A small image embedding model, trained from scratch.
Model: 12.3M parameters, 96-pixel images, arch swin, norm layernorm_no_bias, activation swiglu, num experts 16, patch size [4, 4], depths [2, 2, 2, 2], widths [64, 128, 256, 512].
Training: soap at rate 0.0009, 7700 steps, held-out accuracy 94%.
Rows from expert 6 of block 5, named by matrix and row number. Rows with one number belong to one neuron. Each number is 200 + 30 x the weight over its row's rms, rounded and kept within 0 to 999. All counts start at 0. After the name is the row's rms in percent of the matrix's.
# gate: expert gate (model.blocks.5.mlp.gate, 16x64x256), inputs 0-85
# up: expert up (model.blocks.5.mlp.up, 16x64x256), inputs 0-85
# down: expert down (model.blocks.5.mlp.down, 16x256x64, transposed), outputs 0-85
gate.36,098,242,160,239,218,240,217,225,232,180,123,235,212,191,177,181,208,191,186,248,170,257,224,198,231,227,181,154,209,223,211,263,189,213,183,236,273,199,199,203,206,208,194,212,253,222,262,179,232,211,213,211,148,204,215,162,176,187,228,214,209,267,216,215,200,190,209,221,229,189,173,186,234,223,220,229,211,205,211,222,247,204,187,183,164,192,236
up.36,093,238,196,174,210,200,239,226,166,180,142,226,180,154,128,225,221,228,165,219,201,220,205,245,167,182,178,246,226,192,212,204,259,190,179,172,187,169,294,234,168,196,171,267,173,186,185,207,169,165,206,188,220,230,205,232,222,181,157,149,203,127,211,166,193,209,241,187,161,253,189,190,250,252,163,180,224,245,165,202,218,250,191,223,199,169,219
down.36,089,196,175,162,226,190,188,173,157,248,200,185,270,201,225,198,169,188,203,202,203,270,154,125,186,208,197,187,175,280,226,218,190,234,209,240,219,183,213,173,211,200,231,184,226,196,189,183,244,203,197,178,229,197,209,221,213,228,235,215,215,201,229,143,197,168,199,192,187,191,187,170,213,265,154,166,247,207,195,287,168,277,191,228,233,184,222
gate.37,100,185,203,207,180,205,164,217,177,226,224,175,213,202,162,238,181,173,170,248,182,223,193,150,205,175,219,171,201,215,211,244,210,238,156,137,290,152,209,243,173,198,219,162,191,178,197,271,181,187,231,202,183,207,207,207,155,198,183,180,217,205,189,259,214,195,218,242,178,189,167,223,223,154,160,153,196,185,213,221,201,215,176,156,252,219,209
up.37,096,182,149,193,123,189,223,185,220,194,175,223,152,243,228,160,154,200,223,217,212,164,166,219,150,237,196,174,229,178,196,237,195,221,166,183,217,203,185,200,159,224,192,199,143,156,173,150,205,273,215,260,188,181,176,200,235,157,194,210,230,210,212,187,191,220,178,200,205,194,197,174,173,175,136,208,189,283,223,171,206,215,208,248,165,182,213
down.37,101,159,215,150,230,164,245,148,172,221,227,177,234,208,176,173,142,208,242,199,157,195,175,201,217,171,235,255,223,225,248,196,168,225,181,160,240,203,174,251,240,214,218,189,195,190,206,236,203,220,213,209,211,161,208,205,186,180,221,237,143,151,190,184,154,169,165,239,207,156,209,180,235,201,193,229,203,133,232,178,165,231,164,215,198,181,157
gate.38,096,222,177,180,217,235,178,139,201,208,252,233,186,225,184,201,210,181,172,229,183,169,240,200,195,224,204,215,193,207,169,226,232,222,195,200,201,215,243,306,242,210,173,170,193,210,218,172,207,215,193,195,246,209,250,202,210,244,172,167,203,218,205,179,217,200,217,204,219,210,212,226,193,221,218,221,192,228,214,151,170,218,202,191,177,188,226
up.38,098,213,180,175,213,180,231,192,194,210,156,142,138,205,233,180,212,159,196,211,214,142,207,143,217,172,192,259,234,231,125,198,212,227,216,212,198,140,181,194,212,239,213,227,190,193,154,219,216,146,176,220,160,215,214,181,223,229,173,172,274,179,184,170,205,207,203,210,204,203,181,193,202,237,217,239,144,193,182,170,210,179,176,193,156,251,241
down.38,102,178,197,193,180,194,247,212,182,264,166,160,231,231,216,208,178,203,194,127,230,224,210,236,249,190,200,228,213,158,187,246,168,218,178,253,199,135,200,241,218,195,262,211,196,221,180,239,167,195,199,217,219,199,177,189,212,203,196,220,240,231,206,187,181,198,225,217,213,175,243,156,148,205,255,210,172,244,207,167,213,192,185,196,237,265,200
gate.39,110,230,177,182,215,191,184,203,204,215,242,178,224,259,189,177,156,202,174,196,182,193,222,155,198,226,208,191,205,226,229,275,224,216,178,266,237,147,203,225,170,184,159,198,203,182,204,206,174,206,226,209,202,251,145,187,176,215,176,186,253,218,222,115,215,190,192,203,210,156,211,195,178,205,206,208,233,176,184,169,252,145,170,187,140,164,228
up.39,101,250,197,182,231,178,213,226,215,242,207,169,184,182,208,180,155,187,217,178,265,136,237,196,160,182,162,202,136,186,242,165,196,175,234,210,229,226,156,175,251,228,166,198,205,180,206,194,195,217,191,203,201,202,172,198,213,161,173,234,175,222,235,215,172,187,189,191,204,127,192,226,196,211,188,208,263,155,202,147,213,172,199,149,215,269,165
down.39,099,248,222,202,247,212,235,218,239,245,271,136,149,199,267,219,222,224,173,253,183,228,193,201,192,221,181,190,209,227,238,172,225,208,233,151,150,137,154,188,266,224,171,173,202,195,220,165,166,175,186,197,215,218,218,203,195,212,169,198,266,207,174,199,211,196,284,196,237,220,199,152,158,226,217,153,223,194,185,193,206,220,176,231,262,189,240
gate.40,091,224,244,197,255,229,209,200,146,222,186,159,188,201,178,190,225,227,241,188,203,155,225,193,172,226,224,232,196,186,179,200,239,174,225,221,172,185,210,186,163,262,220,238,216,205,173,221,267,137,222,158,230,189,239,152,182,214,202,152,254,194,178,211,245,259,198,208,194,134,223,187,196,189,170,227,195,215,214,204,247,224,195,146,218,243,167
up.40,093,250,189,213,194,201,282,226,194,182,147,211,176,177,146,228,174,214,200,174,229,168,223,139,234,223,211,203,224,147,233,223,166,204,197,215,202,162,184,205,201,273,189,181,135,141,200,208,146,223,161,188,187,214,227,241,254,200,183,248,185,224,184,145,152,188,208,237,209,155,212,217,226,186,247,204,177,200,222,182,187,208,174,243,206,182,200
down.40,103,225,189,213,230,216,196,198,174,166,207,213,223,196,199,210,194,232,221,209,162,243,198,184,202,202,203,181,143,217,171,180,156,180,271,167,224,183,170,190,172,231,208,151,169,180,199,197,196,249,205,163,202,184,186,212,201,188,151,160,153,147,161,195,193,231,188,261,172,176,162,160,218,229,174,213,159,223,182,191,205,230,164,241,167,210,214
gate.41,108,199,197,209,212,205,174,156,189,273,188,199,248,209,186,218,229,205,188,231,210,175,210,172,152,154,226,205,140,248,219,208,190,201,176,223,210,240,228,165,189,186,189,227,225,182,213,165,199,168,246,135,153,149,199,164,227,197,234,247,167,195,172,189,203,178,222,213,179,212,185,205,208,215,172,245,174,197,196,175,230,239,148,225,204,214,183
up.41,101,157,214,150,203,208,200,209,226,203,196,224,187,195,211,194,201,224,174,184,243,233,201,248,227,191,148,200,242,177,235,174,254,216,232,140,232,137,178,154,157,188,211,208,206,226,198,231,185,218,227,246,186,176,192,232,165,162,126,170,220,246,189,187,221,239,176,166,213,212,192,228,189,206,195,194,206,197,159,166,185,216,204,212,208,148,222
down.41,098,203,191,200,251,274,190,203,169,210,166,197,170,215,213,189,248,200,173,210,192,170,195,228,222,182,181,218,282,173,194,185,161,172,234,237,235,194,221,160,231,197,201,171,156,223,251,222,197,263,231,160,188,239,203,239,226,220,206,217,172,195,200,213,218,188,285,194,213,184,216,152,194,255,228,236,167,234,193,171,244,154,144,240,138,193,209
gate.42,097,219,193,236,234,201,234,152,157,202,211,208,200,224,261,189,173,179,203,206,133,198,207,212,212,201,176,168,177,219,171,225,196,222,211,203,176,172,175,205,193,240,190,198,184,214,183,226,210,262,209,249,261,216,177,202,225,241,165,174,197,247,289,198,267,204,201,194,235,177,187,244,183,224,191,231,177,216,218,229,231,175,197,234,198,189,197
up.42,091,186,200,125,168,151,165,211,162,180,148,224,187,213,224,251,215,245,195,256,218,242,146,210,165,179,162,178,222,189,219,210,204,208,204,176,151,189,175,272,228,189,201,216,178,249,184,180,209,136,202,201,197,224,218,175,238,233,169,213,139,233,237,203,216,199,229,235,175,177,234,199,193,242,191,209,193,226,207,160,178,235,185,200,181,204,262
down.42,107,176,142,225,241,200,228,263,229,180,228,188,224,182,232,233,209,194,233,238,170,184,185,270,209,234,193,218,196,214,217,224,186,148,173,197,222,194,183,146,214,151,213,226,184,155,163,174,232,209,236,163,215,208,205,200,175,174,236,222,206,231,127,204,203,157,203,198,184,187,235,165,179,217,210,228,210,180,195,140,205,230,179,206,203,191,201
gate.43,103,230,225,206,193,145,189,198,202,137,242,188,203,198,199,231,185,222,180,215,192,198,240,214,191,233,219,166,198,186,162,176,210,200,217,195,255,192,190,180,242,184,258,169,222,183,242,201,210,190,232,130,223,191,186,201,161,219,204,197,194,192,224,191,134,116,188,147,249,149,198,203,229,175,202,202,190,190,185,213,185,180,145,223,182,202,196
up.43,105,166,228,238,202,209,162,232,195,180,212,206,196,179,229,252,186,188,224,207,160,183,174,157,202,222,204,180,247,193,271,212,199,183,178,192,171,186,205,175,149,219,200,177,172,186,214,195,216,211,169,252,178,169,218,207,209,155,145,240,191,292,221,158,164,251,179,189,210,211,193,208,208,200,166,211,194,235,243,219,205,160,255,154,190,188,214
down.43,106,203,240,201,181,202,207,202,176,214,206,284,215,197,174,193,171,192,280,185,196,233,172,223,237,209,190,203,196,148,214,232,217,189,268,185,266,215,175,197,201,213,216,176,178,208,182,182,196,190,200,229,162,269,208,171,184,214,225,215,220,184,249,232,252,265,272,246,145,195,244,227,174,156,157,202,174,216,162,226,196,232,231,173,183,163,252
gate.44,108,217,104,198,172,143,284,230,238,232,242,215,192,181,209,211,163,217,184,226,179,199,208,203,190,223,270,188,195,185,228,187,229,225,195,218,199,160,258,200,143,154,229,207,218,202,179,212,165,183,153,225,163,147,141,189,202,182,242,211,195,217,160,248,222,246,201,168,226,139,210,219,176,153,153,218,179,233,201,202,224,190,244,226,188,171,204
up.44,098,168,167,183,222,186,212,190,194,236,205,195,198,231,200,192,168,191,213,254,198,251,250,250,148,249,265,208,182,196,263,150,171,156,177,170,292,204,201,240,219,243,157,247,157,250,211,190,205,221,215,207,195,206,242,209,200,169,220,223,217,187,213,171,216,217,188,221,129,165,205,168,246,189,184,214,155,209,214,178,204,181,194,182,172,220,230
down.44,094,255,214,191,220,275,196,229,157,143,220,183,223,155,187,220,240,174,211,160,217,232,260,163,159,170,186,197,205,198,146,205,191,206,194,183,234,188,223,206,200,231,226,172,162,177,246,181,225,187,199,224,224,170,269,155,218,213,203,158,213,170,213,146,207,217,186,215,214,173,194,179,253,193,233,203,276,168,169,199,181,137,177,209,245,193,185
gate.45,089,208,177,183,178,172,175,246,211,197,192,177,127,256,214,203,248,172,221,241,179,232,148,211,213,196,245,179,144,215,215,211,259,213,213,225,200,210,115,160,178,179,199,192,205,150,156,200,227,206,189,134,251,214,234,199,215,172,206,164,208,193,174,159,208,219,220,136,258,202,185,251,202,215,195,175,186,156,198,177,258,204,143,208,205,196,211
up.45,095,241,168,173,221,200,165,182,207,253,193,170,189,209,196,194,209,225,192,198,207,172,195,191,174,186,213,186,117,201,246,173,242,182,204,185,238,198,219,203,191,212,226,211,170,184,195,203,251,174,219,196,257,192,198,152,256,193,166,179,163,212,93,181,247,160,217,239,184,210,163,200,257,219,233,184,218,241,180,257,234,159,215,231,192,193,198
down.45,102,216,199,199,190,177,211,212,235,240,207,164,247,215,175,163,215,237,196,171,228,142,247,246,154,214,196,174,140,215,212,189,277,164,208,177,219,188,196,180,221,164,205,219,179,180,211,211,216,216,194,158,228,209,174,167,222,162,207,178,187,246,165,283,160,205,224,224,275,202,214,200,171,213,199,211,182,228,221,164,190,195,264,170,220,158,258
gate.46,105,176,202,177,177,186,166,175,188,214,186,170,172,192,208,207,214,204,227,223,196,182,204,196,200,219,191,144,157,186,159,189,152,155,185,183,241,111,227,211,145,211,179,174,197,262,199,177,170,205,165,192,173,221,204,215,185,208,244,185,221,173,131,216,204,258,157,151,184,172,159,192,166,231,228,194,204,237,181,197,186,174,207,211,165,218,161
up.46,096,203,145,201,245,175,155,193,236,226,202,215,169,197,242,193,219,184,224,174,202,193,180,215,173,181,211,169,165,168,198,217,173,219,209,244,242,168,209,213,267,235,233,245,194,182,205,218,159,175,213,172,239,220,210,197,220,162,187,240,176,157,200,117,212,233,176,139,240,165,194,239,174,182,192,197,214,269,230,209,148,237,241,199,201,154,193
down.46,099,181,215,150,211,191,158,183,236,166,275,206,168,221,206,178,205,184,231,156,154,178,212,183,170,206,192,197,201,208,200,161,241,218,215,200,125,226,174,208,171,241,171,178,170,251,198,252,214,186,212,194,230,198,230,174,204,215,236,200,172,216,199,179,172,169,201,203,196,225,190,183,209,146,227,218,199,189,198,190,185,187,137,207,242,217,203
gate.47,099,186,211,194,139,188,207,241,197,179,238,261,269,174,192,199,187,125,199,222,186,176,215,238,180,219,195,207,134,187,228,233,189,171,233,183,190,217,246,223,248,227,238,200,197,229,171,246,186,177,217,224,226,196,133,201,189,212,140,204,208,212,158,168,200,165,227,180,245,173,209,131,209,185,249,167,212,167,197,162,209,194,188,197,236,235,195
up.47,093,209,184,214,235,207,170,198,218,149,202,216,222,138,212,188,162,222,190,206,152,159,237,199,186,253,198,199,202,194,193,184,167,218,189,194,210,204,217,193,175,195,179,177,180,220,152,198,148,227,185,222,263,173,143,178,195,162,191,181,217,207,182,184,192,225,189,188,169,215,140,217,237,237,210,145,198,199,201,230,207,189,204,134,191,184,251
down.47,102,177,230,208,193,162,175,224,161,200,147,171,169,166,230,163,170,196,190,183,214,164,209,205,187,193,234,178,196,240,205,220,202,174,205,158,214,219,181,234,203,145,249,212,245,236,187,205,182,196,174,179,161,168,270,185,237,190,211,245,196,153,173,210,222,200,204,163,182,159,214,260,159,265,221,136,173,216,219,166,128,199,174,153,231,215,199
gate.48,105,193,151,193,202,188,199,228,223,164,235,207,193,220,210,203,185,202,203,187,220,224,218,197,285,213,217,221,224,185,199,214,218,228,235,219,233,174,200,189,156,225,227,209,133,206,199,233,182,174,194,164,168,168,165,234,208,223,173,178,196,184,137,196,179,216,204,181,225,111,177,183,243,105,221,232,186,196,226,246,193,215,221,189,204,211,173
up.48,109,223,226,174,235,181,140,198,205,187,192,163,176,236,214,258,184,190,206,162,157,172,185,256,157,223,219,184,234,139,232,198,208,237,223,194,123,132,173,142,230,229,188,225,243,168,188,194,128,205,198,218,162,195,268,190,194,178,212,205,206,178,154,214,164,247,192,187,229,218,234,215,227,180,231,170,242,195,168,224,167,206,260,182,196,183,134
down.48,100,247,179,210,133,241,179,195,236,161,268,181,206,160,210,106,180,217,199,193,198,184,220,173,197,234,213,232,226,202,249,207,196,266,203,177,210,176,144,231,200,192,205,201,197,147,217,186,191,146,253,173,154,176,204,172,214,146,232,139,202,189,206,216,238,226,220,225,221,246,157,146,177,198,192,173,226,185,160,225,191,219,176,181,183,198,182
gate.49,099,205,175,232,248,190,158,243,177,231,223,173,187,176,193,136,158,184,215,180,208,216,187,207,156,181,210,146,228,200,178,231,121,165,208,235,215,191,201,210,229,218,172,192,186,227,237,202,218,194,154,194,222,188,164,204,218,208,230,242,208,255,217,189,156,161,185,257,225,224,249,186,223,212,157,201,194,165,173,171,234,192,214,146,223,137,224
up.49,111,193,237,254,176,212,152,172,255,249,165,210,218,134,215,177,240,166,198,220,204,250,183,218,179,211,142,202,202,227,183,200,183,278,158,187,236,227,175,138,212,206,170,219,219,194,167,185,204,197,162,187,179,216,222,228,211,154,202,208,197,189,186,240,196,223,189,264,238,177,169,204,214,229,190,227,180,210,238,239,179,200,208,220,180,197,181
down.49,100,195,173,214,248,202,214,218,151,233,201,256,166,229,222,209,235,184,206,204,203,166,207,242,205,185,193,152,183,247,204,203,257,219,188,179,176,199,187,187,210,186,177,205,215,154,227,210,206,246,182,128,186,233,229,225,213,302,137,223,219,183,207,129,181,199,241,176,208,144,240,195,227,185,189,192,156,164,150,230,201,169,211,223,177,183,218
gate.50,107,220,198,200,259,278,194,201,273,209,194,173,205,213,285,216,223,221,166,180,171,229,165,211,179,189,207,250,245,228,220,230,220,235,224,118,213,169,230,174,167,204,191,257,165,157,217,183,226,228,209,231,230,189,197,154,202,193,165,244,191,171,173,176,175,195,226,228,220,197,237,195,230,182,189,195,168,187,225,254,168,136,217,252,210,223,197
up.50,101,209,196,215,210,203,170,234,217,185,226,226,241,151,200,244,164,206,207,202,170,248,196,156,216,197,166,155,190,184,174,161,197,204,226,225,226,236,248,177,191,136,194,224,150,208,186,205,210,196,249,194,177,206,190,166,185,180,210,241,149,206,174,247,171,198,218,204,195,163,132,166,212,190,239,205,183,207,207,205,159,224,196,180,222,210,156
down.50,102,182,182,192,265,200,203,221,216,182,190,197,179,201,157,204,272,214,155,245,155,216,174,196,233,165,193,261,142,189,184,176,129,204,203,181,216,203,211,205,218,251,179,210,237,208,151,180,253,195,182,221,155,201,174,151,204,206,223,165,245,211,132,175,217,171,186,200,269,204,167,156,196,216,165,154,233,194,220,196,163,209,200,204,199,188,208
gate.51,103,202,164,168,185,167,221,233,230,203,186,133,244,189,219,216,179,208,221,210,233,176,163,189,199,212,181,218,185,180,234,249,194,179,239,228,212,215,215,239,178,166,213,233,179,221,246,219,213,264,254,188,211,156,232,209,198,180,224,199,159,232,250,214,212,201,231,165,197,204,200,230,200,156,178,185,179,148,143,227,207,180,187,182,187,247,180
up.51,098,196,244,229,274,237,203,238,211,160,209,219,208,191,208,203,191,149,222,139,181,189,203,181,190,228,196,140,203,174,254,218,179,206,143,237,220,143,161,243,213,234,224,216,200,210,194,155,183,196,226,188,193,206,242,193,162,184,207,162,212,164,224,172,205,173,224,133,246,175,195,233,220,186,215,175,238,214,230,253,208,192,205,170,168,262,143
down.51,103,178,208,134,193,213,186,173,204,210,234,191,237,201,188,194,163,198,212,238,176,249,222,190,234,145,274,154,201,201,190,153,165,209,190,194,205,196,173,108,192,189,230,187,237,150,197,209,158,212,182,189,160,193,172,217,197,238,197,240,179,176,258,190,236,206,245,169,238,226,215,151,201,197,171,153,201,164,207,205,195,229,236,162,191,195,246
gate.52,093,211,252,205,177,190,208,187,243,188,241,214,175,212,223,216,224,179,160,214,212,113,177,200,244,247,179,227,221,224,209,179,195,167,259,195,255,189,166,260,208,254,178,214,162,169,218,187,238,238,191,189,204,167,149,187,215,256,199,185,237,231,177,219,96,206,203,213,207,213,245,231,229,174,200,171,218,229,211,182,205,207,195,189,222,193,158
up.52,092,200,146,180,188,148,196,210,190,191,195,126,204,216,163,191,215,203,213,163,171,279,168,211,189,178,183,176,174,179,201,184,190,186,225,181,202,163,195,190,193,271,158,235,203,103,228,176,204,186,204,191,142,217,233,194,142,226,227,228,208,193,183,249,196,136,195,195,145,209,197,219,193,231,206,177,267,185,185,218,206,168,227,188,219,236,163
down.52,094,175,207,218,187,183,120,210,225,169,221,232,191,212,127,203,168,204,126,221,233,219,193,119,138,205,242,172,177,205,201,215,200,202,149,196,202,243,196,226,208,176,189,152,178,187,183,194,162,198,231,191,175,217,261,194,197,209,183,244,201,165,146,172,216,238,152,173,222,171,193,192,159,257,186,183,178,184,232,186,245,169,199,199,241,197,214
gate.53,093,197,169,214,136,235,192,171,161,211,172,146,193,176,179,258,206,194,197,283,163,203,182,219,209,200,261,208,224,226,189,218,212,201,175,200,154,239,218,169,176,205,219,149,161,180,194,218,175,216,168,205,199,197,197,207,205,222,228,221,238,200,171,262,154,178,203,226,204,190,234,217,188,299,265,187,151,209,193,192,215,162,208,213,160,198,186
up.53,100,260,212,162,170,151,212,217,161,216,249,202,176,206,177,180,217,193,159,211,215,206,184,206,223,184,156,168,180,224,197,190,188,222,242,228,174,156,180,183,179,179,252,161,218,152,212,185,231,213,189,216,217,135,176,205,175,199,206,190,194,205,225,163,185,172,224,163,155,166,216,215,203,193,197,165,238,190,166,139,239,207,206,142,209,215,235
down.53,105,255,213,202,198,208,196,202,171,176,195,183,206,199,241,206,229,236,150,141,178,177,225,215,177,216,234,196,211,210,212,215,205,227,211,191,199,182,198,211,251,191,173,178,174,179,160,189,162,146,213,202,189,252,279,181,190,156,167,158,182,248,213,216,235,208,252,179,213,197,223,203,222,191,173,190,134,228,240,216,183,169,205,165,156,165,190
gate.54,095,223,236,219,214,228,208,222,202,217,226,168,237,172,186,192,197,192,161,230,242,178,207,247,214,192,173,232,210,194,129,216,180,201,143,181,166,207,184,188,210,227,211,220,137,195,171,206,200,215,238,197,237,207,208,255,178,188,213,226,243,157,218,191,238,227,205,200,240,199,222,230,173,179,216,189,175,237,127,179,179,207,160,223,152,220,175
up.54,100,142,198,221,189,151,206,199,178,176,223,170,212,217,192,195,200,199,194,183,158,183,238,235,200,196,258,165,226,204,223,192,187,235,203,236,187,162,151,218,187,183,170,180,201,176,198,230,175,223,157,161,210,189,188,192,182,266,199,182,199,225,235,185,269,181,181,202,179,187,198,173,230,203,227,265,214,177,162,244,194,209,168,174,155,234,186
down.54,101,216,241,181,180,193,158,181,195,185,167,191,190,226,227,185,210,162,196,275,255,161,218,196,205,207,200,212,137,152,193,211,236,173,178,161,202,193,216,252,215,231,208,157,165,137,174,194,215,272,200,184,157,161,193,224,210,144,213,229,244,155,174,165,159,203,246,208,184,206,166,286,191,194,250,207,184,218,201,156,160,229,223,186,229,193,217
gate.55,106,195,198,201,226,206,174,202,202,226,247,191,223,196,216,201,153,245,242,192,174,197,287,208,190,186,226,211,243,176,207,196,173,257,156,207,253,212,206,215,227,207,184,193,223,246,229,235,146,216,206,227,144,214,214,239,224,137,205,234,183,140,236,194,191,249,270,220,233,165,173,151,170,251,212,210,165,224,177,195,220,196,160,162,187,181,156
up.55,103,260,194,159,215,211,180,268,203,213,128,245,145,208,267,229,192,265,229,164,208,173,217,166,215,204,222,216,220,204,254,224,218,191,170,205,172,195,198,186,225,204,213,228,159,291,217,201,198,230,192,163,211,253,224,187,186,164,150,205,139,206,220,151,197,206,162,154,178,239,227,207,209,203,204,251,199,150,156,187,182,214,195,195,197,185,241
down.55,099,204,197,201,203,199,164,184,236,191,193,169,190,158,248,226,234,147,257,175,213,195,175,182,232,176,228,242,274,230,187,190,149,268,224,258,208,236,197,180,154,196,215,199,171,170,146,237,206,174,216,248,143,198,241,222,212,188,192,161,165,244,193,176,160,191,203,190,190,145,163,228,195,245,218,126,170,161,195,180,189,189,206,190,166,161,164
gate.56,098,224,206,224,199,198,181,216,198,209,161,185,180,224,174,236,171,238,170,214,248,208,257,150,214,177,214,189,161,190,217,253,195,190,205,151,227,223,216,205,192,176,191,146,192,189,207,192,188,217,178,241,223,185,240,157,206,192,189,217,177,185,235,206,205,185,202,206,164,202,169,199,238,238,236,181,223,241,211,166,205,178,238,237,192,159,185
up.56,101,142,212,188,165,261,187,183,217,227,179,186,202,167,181,249,165,230,201,187,197,209,170,164,191,186,216,199,204,214,201,221,170,200,208,295,241,178,166,234,242,255,188,207,186,207,231,137,221,161,207,219,240,190,163,265,179,194,185,209,219,188,200,200,196,163,196,235,241,227,219,161,254,227,188,183,188,207,145,187,210,177,197,204,182,210,195
down.56,099,189,187,225,188,164,172,209,188,154,296,160,180,134,198,179,221,150,199,129,218,201,182,122,170,220,257,174,199,168,190,194,194,212,164,163,171,169,192,180,196,207,224,195,235,149,167,184,243,214,205,236,173,207,244,208,250,217,217,159,207,195,238,195,178,217,273,186,208,192,255,161,179,231,224,250,264,249,173,181,224,222,174,206,175,204,215
gate.57,101,227,275,152,149,132,171,160,164,186,204,234,197,191,154,157,186,211,191,178,202,179,200,208,208,189,208,196,127,189,259,176,222,258,181,195,279,251,204,191,184,177,175,142,216,170,247,220,193,173,213,159,175,202,219,185,206,188,174,180,200,175,178,214,202,202,145,190,270,146,146,207,161,233,222,178,197,236,221,215,187,234,223,181,225,228,169
up.57,102,212,205,227,157,195,204,231,229,226,194,187,183,255,218,235,238,160,218,201,196,151,213,203,184,212,216,205,209,188,218,204,169,143,206,203,223,138,147,232,229,166,241,161,209,198,248,210,256,222,187,160,199,172,192,170,244,177,218,226,164,177,191,167,240,182,144,194,137,216,200,245,216,188,147,212,159,265,198,214,208,187,265,209,218,168,211
down.57,100,219,189,193,149,227,178,171,178,204,219,141,211,184,179,166,153,142,200,245,193,159,183,202,192,230,198,255,146,187,194,210,201,159,189,201,220,164,215,169,201,194,221,171,154,205,239,131,234,183,151,212,230,201,238,234,204,154,157,207,186,204,179,245,196,240,182,278,204,195,219,222,193,188,174,158,233,208,175,179,211,194,251,237,238,213,207
gate.58,098,166,191,166,235,233,199,192,154,216,192,185,141,168,217,192,207,202,187,213,201,155,161,262,145,262,201,209,189,190,181,230,202,201,182,173,219,284,208,208,143,216,164,181,228,211,180,210,236,228,183,234,157,170,153,239,192,165,170,206,142,167,233,213,224,197,194,230,225,216,153,223,180,182,187,246,202,194,149,189,183,196,186,244,192,217,191
up.58,108,209,226,204,232,207,178,135,153,213,223,161,184,213,258,228,230,220,167,233,187,186,225,267,162,167,136,172,235,179,226,148,189,160,217,229,217,236,173,167,223,149,249,174,196,181,201,251,186,209,212,161,227,220,156,216,176,163,181,261,201,198,243,206,167,209,173,227,218,168,208,152,229,210,191,237,200,175,194,130,176,194,241,208,180,205,176
down.58,104,184,222,187,204,218,183,223,226,194,194,191,163,181,186,198,195,201,196,181,214,246,155,217,206,184,194,216,156,243,240,240,210,177,183,241,239,194,205,215,211,184,176,207,230,198,250,218,235,198,201,216,202,183,247,228,181,133,196,147,237,235,190,183,191,241,212,124,178,306,224,194,207,209,207,221,228,207,236,185,252,195,210,166,177,222,221
gate.59,095,248,203,236,240,183,202,193,183,221,165,159,181,257,246,208,164,209,168,208,187,167,214,226,140,168,238,209,261,201,119,146,172,191,205,196,193,199,203,206,230,193,138,245,217,264,193,201,201,201,216,190,163,180,190,177,147,219,178,190,202,204,178,199,205,167,197,201,200,252,260,242,265,228,194,183,169,186,193,173,155,163,209,222,172,163,208
up.59,095,192,207,148,247,198,179,175,188,145,235,228,165,229,197,200,176,195,236,181,225,231,183,155,187,151,203,199,207,273,212,211,213,197,172,154,171,203,183,200,229,128,221,218,212,193,240,222,160,214,265,178,181,186,203,170,204,159,120,184,186,191,190,192,206,234,204,201,183,210,249,218,210,135,189,188,134,196,203,144,187,219,170,194,188,210,179
down.59,103,144,159,255,191,220,173,219,223,237,225,255,215,134,214,150,158,216,208,214,200,214,239,208,222,202,217,215,263,172,194,231,182,225,147,212,195,218,157,182,213,234,184,195,208,224,186,216,173,241,172,230,253,176,215,183,193,133,202,176,243,191,185,226,154,222,193,182,180,202,154,177,182,215,205,177,223,167,198,169,220,176,175,136,167,149,226
gate.60,106,172,176,181,175,191,128,193,211,240,198,191,162,205,210,219,129,210,193,261,188,167,226,177,237,183,193,194,188,230,192,238,228,219,219,234,141,172,189,173,246,210,172,227,231,138,175,165,225,220,201,203,184,238,204,179,200,208,189,161,185,188,177,169,153,236,193,217,166,211,171,199,200,200,219,177,235,213,165,238,187,184,222,236,292,175,178
up.60,103,226,297,203,199,178,230,220,200,174,239,224,172,190,192,168,143,197,159,205,218,196,149,164,180,201,304,185,228,184,193,178,207,159,227,215,174,171,178,160,192,184,220,225,231,274,197,221,206,168,217,225,219,224,169,173,197,184,129,168,201,220,244,183,220,225,186,240,167,201,213,249,180,200,208,180,226,179,123,174,199,172,229,171,180,184,174
down.60,100,222,215,164,197,206,182,237,177,204,189,226,159,206,174,146,170,188,174,237,206,220,136,193,175,223,222,163,250,201,196,151,189,205,232,241,208,172,185,213,220,217,134,225,148,186,160,192,192,150,221,218,156,210,186,215,200,145,245,203,217,213,184,188,197,232,97,218,229,181,226,191,239,201,172,163,210,198,210,181,190,164,231,185,189,204,183
gate.61,100,178,171,225,203,198,231,195,224,223,219,216,198,247,189,167,244,183,211,236,196,266,154,162,228,203,198,166,212,194,199,235,222,199,243,221,218,114,178,157,89,201,191,190,277,149,169,240,176,205,239,201,232,157,254,233,225,201,244,218,228,188,217,163,161,175,189,223,208,234,152,228,232,162,226,180,211,170,194,240,220,250,192,185,202,227,194
up.61,099,158,242,182,246,119,182,177,195,191,199,162,211,194,181,232,224,209,169,263,199,209,228,245,211,228,246,190,186,181,200,214,242,150,154,198,162,229,212,191,163,242,247,206,178,182,198,194,152,192,173,246,151,167,244,180,168,213,155,240,220,255,201,237,193,204,205,210,208,161,174,261,198,142,215,177,207,209,189,183,215,202,216,182,177,183,237
down.61,100,229,213,208,243,208,193,182,166,202,244,212,184,212,223,231,240,179,214,236,157,160,215,180,207,197,263,229,187,194,178,163,261,225,197,134,220,161,163,175,210,172,178,231,204,198,227,215,180,203,185,190,235,251,178,245,210,219,168,241,200,175,184,274,266,208,201,199,250,189,168,179,194,166,209,174,213,220,199,213,157,210,226,199,185,236,182